A small image VAE, trained from scratch.
Model: 6.15M parameters, 48-pixel images, encoder norm layernorm, encoder activation gelu, encoder patch size [2, 2], encoder depths [8, 8], encoder widths [96, 192], decoder norm groupnorm, decoder activation leaky_relu, decoder widths [64, 128, 128].
Training: muon at rate 0.0021, 6600 steps, batches of 64.
Rows from block 1 of the decoder, named by matrix and row number. Rows with one number belong to one attention dimension. Each number is 128 + 24 x the weight over its row's rms, rounded and kept within 0 to 255. All counts start at 0. Numbers have three digits each. After the name is the row's rms in percent of the matrix's.
# q: attention query, key and value (stacked) (decoder.mid.1.attn.qkv.weight, 384x128, the q third), inputs 0-127
# k: attention query, key and value (stacked) (decoder.mid.1.attn.qkv.weight, 384x128, the k third), inputs 0-127
q.66 089:110113136122135097101131124118101176171109142151129139143156156155154148121150109118107141150106132100148129133148127137094089164139127135129136128108148149112142119116086113076061127082089100139103116143104148140165130119150107091072078108131144165116174163109120123121100125122108131158140148102157132159103148159128162172103158125143102100112137107154124168159137110133118117147161
q.67 090:117114085108118142114112131126143147161164128128155136127099131112134106139120123179125132127108130107147062123138154103141146140157126107139145134141162141138147076147126122113112169178134115133066111107073118127126140120113101116121107147076125140153115111084161125168165114144138116122090077116107136088151103121113151135135135144109185133098164139151152128129134109147080156076144
q.68 085:112116140116113125148145108179119092124098080133150169124109098101151108095099135104093168104129135140130141112155117147092088114119154132141106120130134145144149123157159130109093149109116183072125099130104088138135127125142172142117168131152135134113143125089141136158082133152144113122110143092100140126135076150096113139089114097128198145141148112093162133154141120129158147113126
q.69 093:076171120126094154128127131117083137121128152093142150123125117130067130142147146118142129200158108115128153123078175135141144111117079130132109143134145110152077122151149117141156109160157141115124150106144113121122154122127157127140137095093142105140110099127090135138157162128145171124165141159161125125122161100141126078143100108122090128128138139151090111124076097142149110105163
q.70 084:132133146143116142150137151107114125124131125094098125124117143161127142163101101103142150118134126146085130154085136142144143106074163152120096164099181135132109150146123149121095093140133115108122152116165104119107093129107097122148122090126153126133128142163133099092107143110120162155125086160144106093138160065127112096122102190144146161096147187166123107116107123114147133141165
q.71 097:124070122136114125138123135151159121168119105096111116124119120129124125156074154110162099073162152132107085137100143127132129139129142100148110143167151146148134238145140087119132105123149150114124114118136113120110125122096149114126116125142111114138117163157120086154089139114153086123179111106166136128127113144143103102123156157141153110166133150098136136095104110126125129088133
q.72 091:188127102099127152134084099151140091100134096116145154116113132101140147089141126159123120117140121139107138109155163101165122154103117141157147101099069139092137121128130126075135139109122126134172144180113124173122131121154182160139150122123143098102116107129094120119139128126104150122115129171139173106172133154145170145126138115104126124129136137075099098131161153163161158132125
q.73 070:112145148118134137137145155129111106140073146139149165130130183137138150075085088099131090149103153129085118168116145129121161115116111159124143139107149130147116110132122113107136119149151131109108117114152150123148156129114109136121134171171149126118146123150094133153079137112122107072089126101067131158102124131132129150140154140089171108169124100069137100119163112127114141105090
q.74 095:146148143132140124139150135133128177085089145127109151125144089115112101144156176170132110163107129131154139129136143084171186138155083124124131121128102057126101096146170128079143157129132122129165141120101117130148118110139131147119142119118116092131103109111122136138151115151152168099094146178124118090087126107122098135127122199147078132118163126133119129121144130125129123117158
q.75 090:149161092124159084135102119106113151093109103144157103118111130121109155120136114120042148116148142117129141123188097150124108141124104113143107098111122109112091126151156119182137135132126120133142155142101138136171137123167186137120115112110153124145116119162147126100120098135149112110179158140130117124129143122116093142132146083171067142116118100103163157146102130092138136151107
q.76 090:126086162148112141135091129092089144139167120126135135130110108140187100138133111099121125128127165128139177169134112137116115131107131141184131143144092150098120153124125119079092145120147171128109142157160106126126144160142095149121145158097145100134114151094108159081137124138157115127150123134104134162133168180098158116128138117141059116120092106145129135133113147142079146103156
q.77 092:094079134066099149128136143124139098119138093126127115109150137112128143135120134100150123125109154099168128153126156131146139108110150185106152138138101109113116120117097106141132136160148130131140106130162172138077121163111131138126181127117152136133083087138096131115156108118126140120106128163150088173143118097137159105118159119214117121125179147096112106135116129136119130106082
q.78 069:093112127176148138155110143117078170140150126113091098143115079116077112122170166095143128149167144155119134102144152131162149146097120136126124100160171101128147148135118133140145117171119159146141127113153136127118123133102077087118112125137144135162124074162090148112096116122109148135121106168091116128092104149132173162120097129128142130136161124137098127095112171092143128119136
q.79 080:126130116101139096090140094134128127137121157128162129134139123124141110133099103142114145064103150136128129118112210159110144120149160113105165085134112088121129150168127162139112128164130118151100147133127115141050136119151168146152155159103109144097147114111135166132166134135141120105105129145098128119118109091079137163135126150137103129103115104148114162092159134150097109136171
q.80 078:125175128118125118121109130123151137089115153132098121147109102120165167080112112148144128082163150123069157105106117118138127136189134102154135098113118097167149152119126140138135153094163168090160124119122133126102132135127147173127144127156100082098109132118119110089121134142118123118103100137085118118108143136138093141111111192174168129178160159128133111135139120120100113156111
q.81 094:168104082161121090143132128144137167169057139148136109127120107146111054127136143112098128146154175111155138105125104168091114093122113096133157144120161111152165125123110090095149143067132137179129136130107133122141140135125142154095123137173110136144131153138151151110118146137150116127145098098132145091126172135103102141145158102138088118140123106162131125134120107147116144131153
q.82 097:143173133101158131125130124127152093137082158126131132113154143114120093157137128173160102124153135117156106169095098131090116158126138153117144101147148159110137198142095121159098105092149137143126140116178125184132116127141098092133090106148120144163103113110141121139123110139095110107134125115136120117094117104145142105123140097071175136134127153111133160185173123119123112136101
q.83 084:108079177118125144146135172111147077140141135105134126127091110152073155140121116125132134140121096135141143093099107089074113168132111101121138145163106127124132130125185124114171162161159152112101139145161143112146117118126146106183101100121124116121116146121123141140131129136130137106123113130127143124123142118132128090140121037112178138122057099152136129109112133126107124103130
q.84 091:086111154126124133126171095161103180095135133099157145139134115125151168168145129091129133119122147119150153123140145115167125126150129161080148135062160155130141160138150122199141130080104134113101136109131119104121120128095131081131133077132121157139135127144114135127118116124147122152124145139129122157107097103117110096131104137095101137092134160184181156123128141115168138146101
q.85 085:166096101092133097095132112108136183113164126134130155114080162179130161120115132129103149120094112083142088141149087124114144161131141108149127078087124143122128106122127108112097156085106128166125151140132119144136133125129098143144134182050127115160148128156132129140136113119152134089093126128146120158134165133102131135111124115110155139079121182128140113148126127131094137136102
q.86 101:120168096132126123145141138140140081153099123124143140135099114141131142117144171101106109109133110148102157099087102137140104113111087118117085083136179147132099118130135127171146097163140143132161142111157093123151130124092088121177153100183124138109120136152147130082117124118121166127103099131122124144164143100151102121113131182110123106179122125123097144135105160142195142134142
q.87 096:161145115126124077098110082144121125134129135102132111127145116124117152124125158096091150153145124156119193112180072121127107142136126096141136160120158124112108131120120123065121105088116144117180140130112106154111113125146100131108102083163115113113143163107124136186100135125109148140157134082155113124117142171149146173138135112162113144147101095145122127171165121121143163127145
q.88 083:110097061129148148093130105141097140137152125111106128112126128135135126137096134113130126078103143136063135112113181097162098120117160126137114152134144159161176150148103118183111149115155136084104127122142121092115131171116129125146102133138109124117135157150121130091139142116150123139084113119197131091110127138135124117147120134165174118164140149084158108108156146136159141093124
q.89 085:172157106105119115152122129128098126107091140160115147109128155123204069139180125126092126143131155142132108175190089136133139134112131100134087150089096110133131121118122166121097137095101121136124156137075128142110122121149123116101157141136138134139158164135140141164116113126136122146154138127129134117106129154108128160101087094077083107084103129138151117127146095155112127136110
q.90 078:154126137113125128133152134090169146112127129083132144135120149128129131116056160126162103129133087135085134144091153139120145136124126168125112147113117125136121136118133150142131100102121102125133151135141135137084150128151090124134102169101158118098129108165150116115105135124185103152187083089151155145082178135124152133129107121129164123057119144152152133140111084159098119109146
q.91 095:154120150102149110106109129128130113114153143170136134115175146108186128132096103127108112111138179145191122141182103094099119162150137122133125117125125137112129103151128141090100112109125099139111125127111153141123134150162121121088145146088143117137138123102159166131153091141113093081151163100145129114155132123107131160143141119118124121134061106111165174130123091109064118117103
q.92 095:098122088107133159105124104135126107126106110107137125126158170130101103169144134116128110099113098090121112112109143113116132101127107158134121126141140094170153130104129109163124108179117144162117108121125116115092127153108125113175124138147102135116117112144127095091152114118121163215067084125137082156128126132160136087112139117170155144107130142134094119116165112072157146143120
q.93 094:177201131122123093108115135122124104132141133130157117126139162095137156151142143139120148140119160152101120121101098103134113107131130098131110132102098124144087109162142147148144167158111106122118104134097154121125112138156171147102175086113138083109132119119141130149140120122134111128109209130094126129162145156138157153106122090095084139134162113079131138135126116195160133136127
q.94 095:121110146172143117134143115147122147174150095122125129139132113138125122094112103117156103116126093149105123198128061135091134141112128126100155164129153124123151074113117100111109153111082101129140086170137123140139164133136128107126120146130105142121160141106132131145165116131160104114203081093121127152132107169126143119132147122051136148142128136135138115130138156130122123179116
q.95 092:137117138133117100138110110109139119113135102097127141117090106116108094079181146217158144215124127129163116134116157131154152156144114120166136112109113106136123133116112111109155115124156115127160115136135112166095123146134131097134135156122113167141122109125143103186143141144123147143112122135157122154148143071117081127155114118132102122130152095157096143137095151154117099156108
q.96 094:150141089150081119120136171065140099141114125148095131101129111097160137139080142131139122146168123161116134138092138120105153113149115115080129156109116154152134144134118115105138107121116172175143124118130150137121112125132146110111135117127118165178160143132124103151134149167142104091147125161142077114132188127121078169145165150117125128093123100085126115118128127104137128123192
q.97 091:161077137165123130132110117131133139127125133108151148131152161100136158115132132112125119143142083173115131134139137127121121085142134115115122125110137086136111113077139154128158098131140130109133150128157154112097181077129093216106093148124121063131105188152116117107089133134166133169099134137117150143137076136124110109132162124116172104143146129168137105142137122122123121135138
q.98 100:104154127138170113126124136140129145077127089104152122171141165154125100118137157125096125146137092086114123097096094107146133160137166175152148109115137107090104093119143155128130110174153120102116144156122158194128139094124096135121142121118150137151130152112097146099155080120118131143103097126108141129148172117118139172139158110123122123141155129078150103087108127154077113131140
q.99 101:096113149111140104109104186101097127144097183130138108162144113110101128160165133146111151138065137108149173122194131124136111103156133114111141190196147091097144104098128151104148141141136112123095159150134117109138106143125129111128122114124097133114133108135121138103131152116133154144109119127156123158165167141147127159091137140122129106142101121098125115149105071111148135101114
q.100 099:162125142059137094117143144182141111084120144102129179105108095114145106095161134095129111062110162169118159122155099080147141162082116126113149121154127142116078133100146127107114091132140145146138153140096125140120146098117122124125134117158106125151107090152160137168104108116129094145140131098126146108157128128133143120140132136123119106166096132126128127158119099146106108072139
q.101 120:114138103113065147125098113150142136174093095118125142139128117188093127137128170115147132167153107128106117120102128123130157108117147122152146153153123102136128153120143150195099125142141143125118089105111087128072149121164128100163152141141105148100132100133160085120102123137133137120130128159142084155090128103148107104151107114107160125149102131174150132101177123124174107109123
q.102 106:135146136104125131148171164138111085189084102111144098145135148146133106150144125117120127150119110153125134127123138157136141135077143123107103126104155101161120107156088120160118126103112149084153142158138139128119099175137114128118163134138138139114197143137111091135113152140115194147113111102148113138106119105072105151126103153170109137085124114133145130084134117137157153165167
q.103 102:157102144140115110117140138123112113116083142125134133120138148126160159124134126121151112127124111116085119088098095144150123124157093118078161114111116103105093100113116125071177123130133173172126122116124158103142125155120148149153132129149157134119111172168121153181173105127130128139170104142136097108134143123109131133127176106160113113109135094106142096087145080075094096130162
q.104 108:125140107138089147126125135172143123106104103096113148108136089171155143124146130148124136107095108117141149135102142116115111152128138161147138152131131107113149129111148091155135104138172104140117157088149106133116114175143111090138146108125093132135073069098137112140125173184131108111102190092140117100115068138125139135168133099110142135169126147178123130149158117118122112094121
q.105 090:127087144160131140148116089107121115121110106131133170108080146099111103119164129153148174120156141170125140116137127145142138164131114104130116111092154127155176075172131105147077130111115151134101130133096138132116098187109180127134090142125134151099153136083136122101120114136125149124168117120093148105116085146131176083152144085120145120131099128105132147124114164130147152131104
q.106 133:138126141141119131143119106061108118197108147116165128142144152115111143130166164144141170106174137145114084084115137140124128128121108118135111150135108168161114139172144118087133140111095158128092112155147120087144141114139121067157105125099154166107162122117147149095148141121136127111153152152135136136093185152163114121119115137155137105140126148114153078111101098104111138148116
q.107 109:156133165163127111111075125128138124145189154126119076139120094137114092125150097148101116147125092113143134135155109107111127087144148132157098168106156134090157149113084143144081167126131130131125135117108157146132096095147110179161098135118085097160099112129123113138110153141146129137100135125138142166157109125109132083088123118144166173109101137128098130151113118106166114150114
q.108 078:175126134127113130121152124154102095155118105122146099177150148129156125137175152180130170148113108116140129083137171090141139102152103101112116115146128112132106128140131164082165153166168127138107113111098136102133142119129122109138085145146116146083086133131113148104122136122124149111121146133141112115116106121155148116135135164138107096159114113136147117058069101068091131136122
q.109 100:183133141136115118114139159135164126086086104142139092132129127087116100121131107141111142097174101135159145108157119157120125146177118150115146133154161127157139146125144136127144115145125117101157139091131131174136103160134170085125170117157080102171147129133126116078102115079165147106134088111146153058119152145108142143118126139127125109118114128123146168108148152094108150129111
q.110 103:112147127101146127077137169125099138133131119135122160097151176117132122137107145150122096103093187164096131097114133117124138159117133154149129106110121079134105101182131124144189136119135116099155116113102122103115142163115145197086126121097154110109135136144106129131135104089086107117153127133131100199110113118143100097133139147139107103133168134116132117156117159169117137131110
q.111 108:135157128119178106160124151143153116120151157115137134126134129078109169102122115130090107074111137154123118107099112147133114120120152149176146135119130127130132143139131134107107131148122184117119154138099105132119134113127090119092076092095163168151112110098116130075119116141174132113083107136088114178145158133116085143142156151123129129143120114110091118164120111179084145136092
q.112 114:106124128147127106137094106126156151188168132133158130122122118132107082115106126106132124166136150127097089137136110122133151102110189106155142083084101194077166137115135125124092114090140111137143139120172154168134127113138114115154155116099120124149113121117136130184128137130122149162111079103117121179158138108134155112123136145137125191145098134147103131143160128118116129117113
q.113 115:141119139129116146113180108082138175096132147139097159151128133177167122107114102149115100131163082077096171155143168149110106144153116148096124094145138117088138144128121088138123118112107118134137079149149123160140164114126151116110160105117122139162145132140116114152134084166129127131146110133119143097112177094130099143110141100092115131121163118146087161095139158149143099125147
q.114 124:101133123130181128186138134148132081152168135109155141096106131118110142128124100123115143143154137173116118132114132166107137132088144145110138118132130103145113067131124128183119091105108161106107137113146104153138135136107143154110137072078143121101171175128152122091121109128121108119140098123108134070148140118114114130137129094132149160135094162101141120162140132174170153134166
q.115 105:152150122074119124126131104151126122095125134104082137149096151139140135097153124086148111126139160124159146169108149137120127160113129137134109106130157168156143141186149072160137122139111099127133151109155115128138133131156132187104084123107153064170089145124122132153111150162140108154142083103162111092132089137100116108106120099126100140102113105145130143112138112096120093147102
q.116 116:101169127122137110125166173143164123126167119160103094160151128126150124138123081113104132149098172087113139129113162100131109123113140089142122074131109115155162137080108159135126113150121140109160133139145145119171147067103148129111140138112119127108151132132077161129118129112130162146096118170106147084154153139127132106139106156126088126082191110149128145126122157119124137158132
q.117 117:139124148113126135138096163153164146101121117180100145149120099197141095071116106124127104123088106110152139145169113140100111137108136094155110160164152120117113137152119122148131162099122099149177132177092114088097120124139127123139135172151127133139108123088154180134146126119121111106132123132142129131076143154128109094161125142146112105125117149137128105096118106097177112160099
k.66 084:150129160129149127103124110162102152171137122139106135157132130152185149111155160142124122149115125132145108095156125128095150165118117114108095157115132113138134125090122140094068143121097111134145135122122125117158110094158115122080067140149122129110172169099121162148105125140094105162134175095120146107105123179114138177109126118131066122106094097150140133136145106115107156138148
k.67 084:137134119095140127098093119130126158153144099123140132139119111111114120147151108153111127119110141133180102118135151112130136159127161109152158144135176105138146106134142121147119182198111102162098113128105146135153108114106122112091132145088129102185133095102153120138180093144116160128107117141102114096156076111140130130123115111148191125096186112120116126136137087152090134097141
k.68 085:142115149128137116109138131178122107131107106136131139143128074143149121109112169128091140115136181133103166072169093155098100116138155103142130118157127104160149093163113111132078142112116176131154103136107092145142116133119171112102140139180083140153174133049128147151097151136109123141103160087118139141140100130141122142114131141125143108156156106137130131118150145114152116127114
k.69 092:101204111134109141154112134085114110125147123098153118138141140097098111133155125160148079103159070154089101117114168114145146121128128098125090138127137141159085146140166110136145112188121100095138098126143110095117156114119118090144131133141139146163140118165134108100160144113136145146133128177169113137107122104158134066127107129085151162140125154111120116118108124138152120114132
k.70 096:113118109124112140143124145113133140146117142117099130122147165092086143200100105104171153101106122147119145177055143118142150084137131158122131170123168140144116140119140140155142099119142117129136130121139135123123132153119078104167151099150121138119112136162140105109114134098131144148131054139131104110097132118179118103136102170138145146144148142138092134105101116091160119134181
k.71 084:059101143144109145138131149153144139168126074136095125149150108111115145186098106115144142095177136145147087137090122127117109145151161094147136108181175118143114168151115114151130122130148137113094102106149130127132142141121173098128145106132099145128111119139089094125112143117124105144131102143170135106113055139141128113115145152120163127160143152111130139103116154126156141079144
k.72 102:151119110092126160127098100120144106115135088112128121102132135139112134106137145148113133141117117111108142121136159128167146143102098162154166119128086125116146169112119101132177155140117093134141180152134138147136143107124170165116157122099137089092119118137084104158123127119108158111120162162144169086189116146110114157130155137171083164084108141099102118162131136150146140119174
k.73 071:153132124121123076130110102120137155141110206147125121145128166126136131133124080153137137145167120153086120153106133115140181055122113145122146154144104121155121110143146141147126102145159111111139165093132167125125160090135161109134178138128161114103117167141103133168133144107114109158131101117088173134099131112199124098131126125112144135133094146131138147100145106110125143120136
k.74 081:152175117120130146105105118138129169148105112126124139153150132115129077135160198150128130094095112125146105126119137104174162111129141102119143117145111114117146104121123117112133164172115058112146099140105117126178155106103104096109127108104090118102146117103150141125117125137124181125148141190079140147129107114153117167115112170095144166152122151130123129138142149130172119102124
k.75 103:181141118123146080137117144138108108104128124151146111123093127150109160073098108135096152143139162105104129135172108150149130174125117149135090135109092115115103163158129106127156129118117129137153142143109120122181109095127179178150103128126127091140151126179153125141126101142149118130183175126137142143158150117076104141138161097132091148119125115119173105151126111125094105130108
k.76 117:115086168126147115122107142106116121129123108144110140118138127141162078133137118091127110164135182108121172139135091147116128123145115149154145142129107114108149149119118128094114114122151134142121155139148145125173155152135141155062128135117101100093128141104094130161113111152128113131160146122121120095171164137076134158145142121121042100117106114176104168139115145135119141135191
k.77 081:138126124108132147135139146144122091142142123086115104109159137083127170169129143107128117132081142112198095123131149110143118140116178137111140167137143162133137107109132143130137128134118109128084095137088124126132113128105145158136139126115138136141119106141143111057163091094105143136135138159164125164194099113126149134107119108179165096089185120106142099117094129127141130143149
k.78 078:112164171165115134149128122125108142098107116106117116151131089112097087125153152099143094087142106121161144096136140165155114118126146129122123103150154099119170131095133149115176097172122140166127122122156127130128118125145084104158131120175156170187133126174127120105116130100114189124126119186148125122097123108119163127104097143134139103133134117148109118124103113067153111121120
k.79 073:095157153120130117100130064131116116148100145109156139098143161139159109124102127172167142059106105122135125123115168164138109139136168112116138104135119129137165104128119144162099164143132135153137141133113124107072092113128191107155187150171095106117148142107123130123101131101109120156090154117103129119135112140132109162140108147164150152095160145134118145123138114163103107113135
k.80 079:128188116099149144125132124136147121110109147133145146145119138119145174107132140156147134098140114149153126093096133143141125094162170095123146094149162129143137125138170140146107120101165124125159138080151126132092095142133162145106163121159137131098121129120112117057119133115119117136136074107110131097076097095179092132119110154145197114142145143109098113104153152096145131128135
k.81 074:162104142151140086150124129143126135164118105140146121158134093136117087078124112118089129173173152153128139130140102174099143113131114124131173133147166131132135117121125101116151161099157151163147115126130092149141136139148108134101095135156131130167122179124163111111137142140132108157205121081111127109132118142107081120146158102104121141163089133147135117149147130164082162137151
k.82 087:111150129087145163151143120109146120151103143095130118109145160136145116179115129169192112087172137098133100133104142126132119144103116164103141146083138120125145142132145150140114069139141127145096157107160114121121104144101113103124125161166130141121130118120119106138127101115163136115127102139140085102055121108169129081157132135090158097100153159162113120123146107108100135150093
k.83 079:115097132133140126167133138130119094124145123136128103143086147144068144115138096114103169190149103126118131109138086127080143200103112109140137126133116122130136148124139120086173145134137131118117137111124135112169094096155125126155076101132107147151124142142129120158111128137105138125157123123143187113137147169119137138126126078151132161122069157146105127137079126147088142113170
k.84 102:098108151127126128128155144121099123106097161117122121122116129124165141139122129125151123092127159095146120133159098122129123133131137187082101133099129141140124133115139138137134082062108167120104126129145128090118127112111109115174131102162151132145143132144122140121136093123158077105157167124158106198124141108091119113127130130075092102111130147112170128111138129128137092164045
k.85 072:169132100112140134089147147133133135119162133126157132115102174161164162120130165118119169150106128102139112115164116105103128214142148132114107132133098110131087107147106155114127178166120133146101147109156144113129118137122088162161122141117099089119130136175157154180142108128136132091100158139159136126140147121112139175123158110119149155102148136154122109122139106092129114130078
k.86 096:114123101123119142153137138107133119144107127126143123140079108137121120124141169083154119120145129128124138099124114137131130070145102100094108114122148147157098107158159148105156114137164152134160125112186102104116145147107085135224144132171136138135119136127124130078136142131152107149119065124115133179122154119154135102132089159110123105168113118120104157106102155129169127153136
k.87 099:201125132142139124117117072135102155145155087128111152127096121134103142088156123103095158131152136130095154129154078114107131139125119120137089122128109158104118140129096135094119173103099121143178089137129076148123141127140102163097090100105118097137173156086116160165095122115100143162142140101129168144116115156127160174113142136146119148132091107137109119135142131131121130115105
k.88 065:072110086117117150098142123124102095146142147111121119095137143143111171175116138125127109082125122130125142131129156116152098114139196143107107129117172158153191156107142177157089102102150136112102154123145110096146131136117096128137133120148115103096122118147097117137133139123149082101072107126118131130117113153128148129126106139133143109168165137083126152108151179142166137159142
k.89 095:149138141110132157082135148132109112099113156129130136105099171162191102133157112121114139130108160120115098166209104128127110095155103144103088133072116107104137120119120162087109092106097130145133129127118129137122124108101131122137133140130156125142164117141150148151109108120149101117139160131083126138097144143102171174132118121128133105109100096132137134143151109152102109146051
k.90 088:161108125159109079138133116115119144129166166125136129140151150127144167128054131121136127158141081141105114135125125121139161126133131154104155101150133152154112152159100142159138127125144095119108177132132137121085125100123070105211136145086142165103135086190150124115143157111132135126133116116133167121090151111136110135133115094121134167121123117104159118146120127158127095120159
k.91 099:143092173117133113087104085116121151124140155169131150111165135119196119121116127116119141152112192133172132145165118123102122167143109129150128149137186092111136125140114150165108130108117134160092134129099133151132108139144139139073163150095118107091142151104148168131128115140107117117118189079128104112134140145096113167141153097120109126117110094124151115141115098133096120115132
k.92 108:098109116110111164142137119115123113136130152101128118129153138113099152162120108135169139100107097110144132112090154121117128124108112143104140121138165139149131125126149128160135101139132138143090129135144116118105102123110112098235141152135134158163115122118138108100167129107120174120072091164130113199129112104176127082128087136155165117138122161108131129096139118083130134127119
k.93 091:198203147135102099099129134124129103126139148109144146120123134107155139117153145166102146134122130124105144111119097117118082121121148124126093128119096126121098107142133133169103149129119128121129125131099112142152117098137181124099172091121107108120118118118135116154092127119129120127142226125113129135182132150147165145099142088109097154138160145116130115145113112192151119102121
k.94 109:145156113179118133136140110175107150183124108125103125162111109112138081103100136106156119130152098159111118122137064129117110096153150106110123138139156134126132131149106126108116152087111117105150105127121112125132155150145149102117097130143061165120164148096137106139126158126132112140187077101120136143080090168128160115115131111080118141183105128145148126111139143114128156130141
k.95 100:101098134110138115164127147109144143090124113131132125103083115146082125078125143185132130164110122087132146128115189166145167132112107139122133122109074099119136119091154115092186086156135104123153125134124131123113117120101140131105104134112134106162129098126132105183137114132124182095142118143125143132140157107115083101144117107135091132091129129151068168132119132146100135133134
k.96 091:122073149156133136101138102147140148147104149123101094124186121168115135149084142128115155111109130140137129120088175106111129116112058149149140121139114147163121148115162146115170144149168104158121117139127170161129126098141134119116117174098137150150138093140154104139103143129079143111116137113114146109140109146085111118137103116129087117112099149144123147108159109149074179116162
k.97 116:147163189121125107117158129128135150128120141104098115153112125130140096120166151134071110151111125158127171169138073109097110121191130102090128117185131154156136137162074119114100132129101131123125167131101126157160124079122120151148131147152146101080148165134098129142101116148133144080154108131143134128152144128100116128125125120129077130138085137149149130120098124122135127102155
k.98 109:136152151125093135132141130173150168085091105112126114135152129131116146119119099153103125148119130131142161165118127130103158111140090125067141089124104153111149130134161156091111143139164118108125092122159141156126114094164108128141096141140106148100183129117147082153128105081072140103091143105188148112153163113154102099121108148153113096106111147118110130145146164146128137114135
k.99 099:140121177103137153129137096120185106133115095182131144092118131095100093154143110119165096093145077130145127113119167150149147095125109148073136118131123113150118115139164113112103125132147153135170094158108155106149114129128124131118138146121138139163115139154143152085123097130146153154114076095139149126094161093117102127129127147177117105165152145102077108088136142129103133119123
k.100 101:174142079158126164187170113134146106119148168113151109127153205132086119123121111108120117154127087138146168136105155129116131128140138141118119127126087148131164110110170118123150093156115172168105121147140120126133098122133090139101142158140164135148122151101148114104146143092143132110087112119133138142138126121167133100111130130164149148060138116094115119153129151096105154113122
k.101 109:144151140130130117190143121120104138125162075144095165110106137088145109148139124120129127136141128140135145113148134145166160108109136083138127091089124124104124138133125121157140127144146139133143123101111094084100168102111145119128164090126172188122142131156129117101130101142089101150096137131109186106161158145144111101160142146163095158099160115105124120098152141175155105135089
k.102 113:117120098101106118151127164121127124122145147134136096175097122141134141093128153111114084195179142149108135132120118136074141151130135104128082136143152171111143155118125114096160095134085144110139169140117142135156092131117130133109101123091148137145107122144140154081093128144154100099131087162125173120073113146126157158134138105142106155129082138112096119121109150108125086158137
k.103 103:105144102118127155082144141132106147113150114094113120080081142134147137136100115145141141122105148096119165128152121142119154114134127151099069172063128085095118126161115114132111124115155112123145118115180100147088150140116119128117168106122132127109141100152147143133154102124184154151140138129128121106126170121092133159179105153141126128136121168086126122121164169086161116152146
k.104 117:090067099153153132102102146167143102150147118123148092152089116181129113102111162116117149145154133139150124147112100115106086152104094109156132159134160154148063121130109164153146158126149140138104107143123163136149152145163089152114071096139118125094153156098124124135088113122122134097146095119119131130098108135086108154119127126127153094137116096140151109131139113108117113144169
k.105 115:090122081092142116129112101138112077185154133120142120119137136115120155088107125151127166101126120112171104143121139073134113132084093141142185161159121169149143096111156132137164134114136144133153115137138112125151148175110087133147126070130158144103105132122139160118106106095124155106114187115175101137140123139114113142113121136145099085114132148110145113133145107158136100111109
k.106 117:150137090174115111107132148141139105155171105142155151103130130143102155116126095139081137142096135161121156106092123133094065093127085160158143133114132156161119146135141137142128153158077117103108081122065117120115109131116121142167112153143130112112130149115115137157109131081113138119135162122089122151138115105107153112114133075120116175096134114145178111174109128129112132123127
k.107 083:113153101158068137168145148127104163090149106094150142160137170107099132131100122101103167139129142146161169174096128151119146089136115108136139118118125150114166133145137137143104087131111140172127092087134114109129122116170137127142116136140144145094148129108133084121103148097136126144146145137136121133169136122141134069130121118116126129087138135125146191148131193109178118141151
k.108 119:111106154091130097154093116133134118116090198158126113140125128126134089134136165104174147101133147114094094146144125117168106164128167129136108094159122105109126122135091134139129118100107152158126153120120143163102132160153104171109106154150098085154119070129132087129125160158104104134107117130090113133158113142137091140104165087128150136148141144139125109081156128122092160138121
k.109 123:145124170132108144076152128122127144108136111085082100138131074133159114118163176122142087168110138135136133145148105129086107171190122087137112131121149120096109124097062150138109173117121144137074159098114122147157107090134125171129137140122115101133164134137105156145138125162145104111141148130135164152104131114095115100125120160115124090140134130127129150139094111127151134110143
k.110 117:143117172149132140174175089165123175123141073098124114135070145120125109112127152099121134107088109174119122144097140169142126127108110100134151088098159070116136146138120121113108152114156117125146078124112116130093126094110180149142160130108116118152161129098125139133103157174137135149125173129129157125133136148081106111134122128138127140169136134115143125079135126097123117138160
k.111 114:112139150131145091104121145087121113141137136131117139120141099113157096187161116116161067140187160102116097116113131079172132152095145101101101153135147166144099146132114159153149103123128149129127173106092158134133185129167143140128146104126125133082128112123093159138138108139127090132101122102112115125100131151133133183148144122128093108123134110107138148091166130140157103149130
k.112 105:151121127075162151146138122133132096132130158141079102079153109117142106124125186106125098139092120136104086059126109114108169154106111136147117105137147087141135130119171130124143165146136129165121098171153123152101101125108170108130141083099140132191132143148150112159146125160131139160122164172141138132112135145084159142106119128130136113131147114129117098099135127105113145105139
k.113 104:151172161129111100097157127092151122120155130123130126080157180113136141129159145113145127130146130128140113113110174126160125108141127114070119125142084162138130130123162106074152128119085156125136106124118098116100096132099145120164098113135163107111120133139094159117162113128167136104093113152116129122120124125120143153134128117121141150091150211096134090100107151069148151134122
k.114 093:111122132178124151126114122130087138146163168174143124120137146098112125168108109103145129110099100129150108120122121123121120150128091137190102138105156116128146107139122119104150131159083090121123106170095146114092167111114158116157127139162128135185120122155159102134117121089147152117123119146126073126113078130159116103138117103094144177138175160158099142116119130086152149138148
k.115 115:105154145160126113119108106115147119112088116136117125098146113129112163141111096131149174092127093160113100124116171146139155066116111148140122113071130139129112108131166115132129136112136138159148153145146155132095138145119087102114135166147118114194127127110122114135179172085119112152132152093123125118107156113182144099128108155114107134116115094142120177129072129144102143148094
k.116 092:120111103134115128148158126164120141137156073144144127117123156124124104162133140136134104160120095144131155144141154165141134093130115114038135112099101154101119136161149107126076142121128139142159121120138127120099116118121126110099099118106118156142123095144164127099143089152148153125109119127123172109127135121117111157170138100189180137096117122125137074066153147083140135129144
k.117 093:100107150111087149115113100141098111108143145129121110137099124135182104151173114148132073118145123105119139143146160142115118129161119154116115130117116125129145108132123125105077080142091123087159092193104134142156105103128170137128100159131108152162161128172104127161133099127150144155105128135169102119111099098141148129125109138129132108147149101140114146123143161074170136076156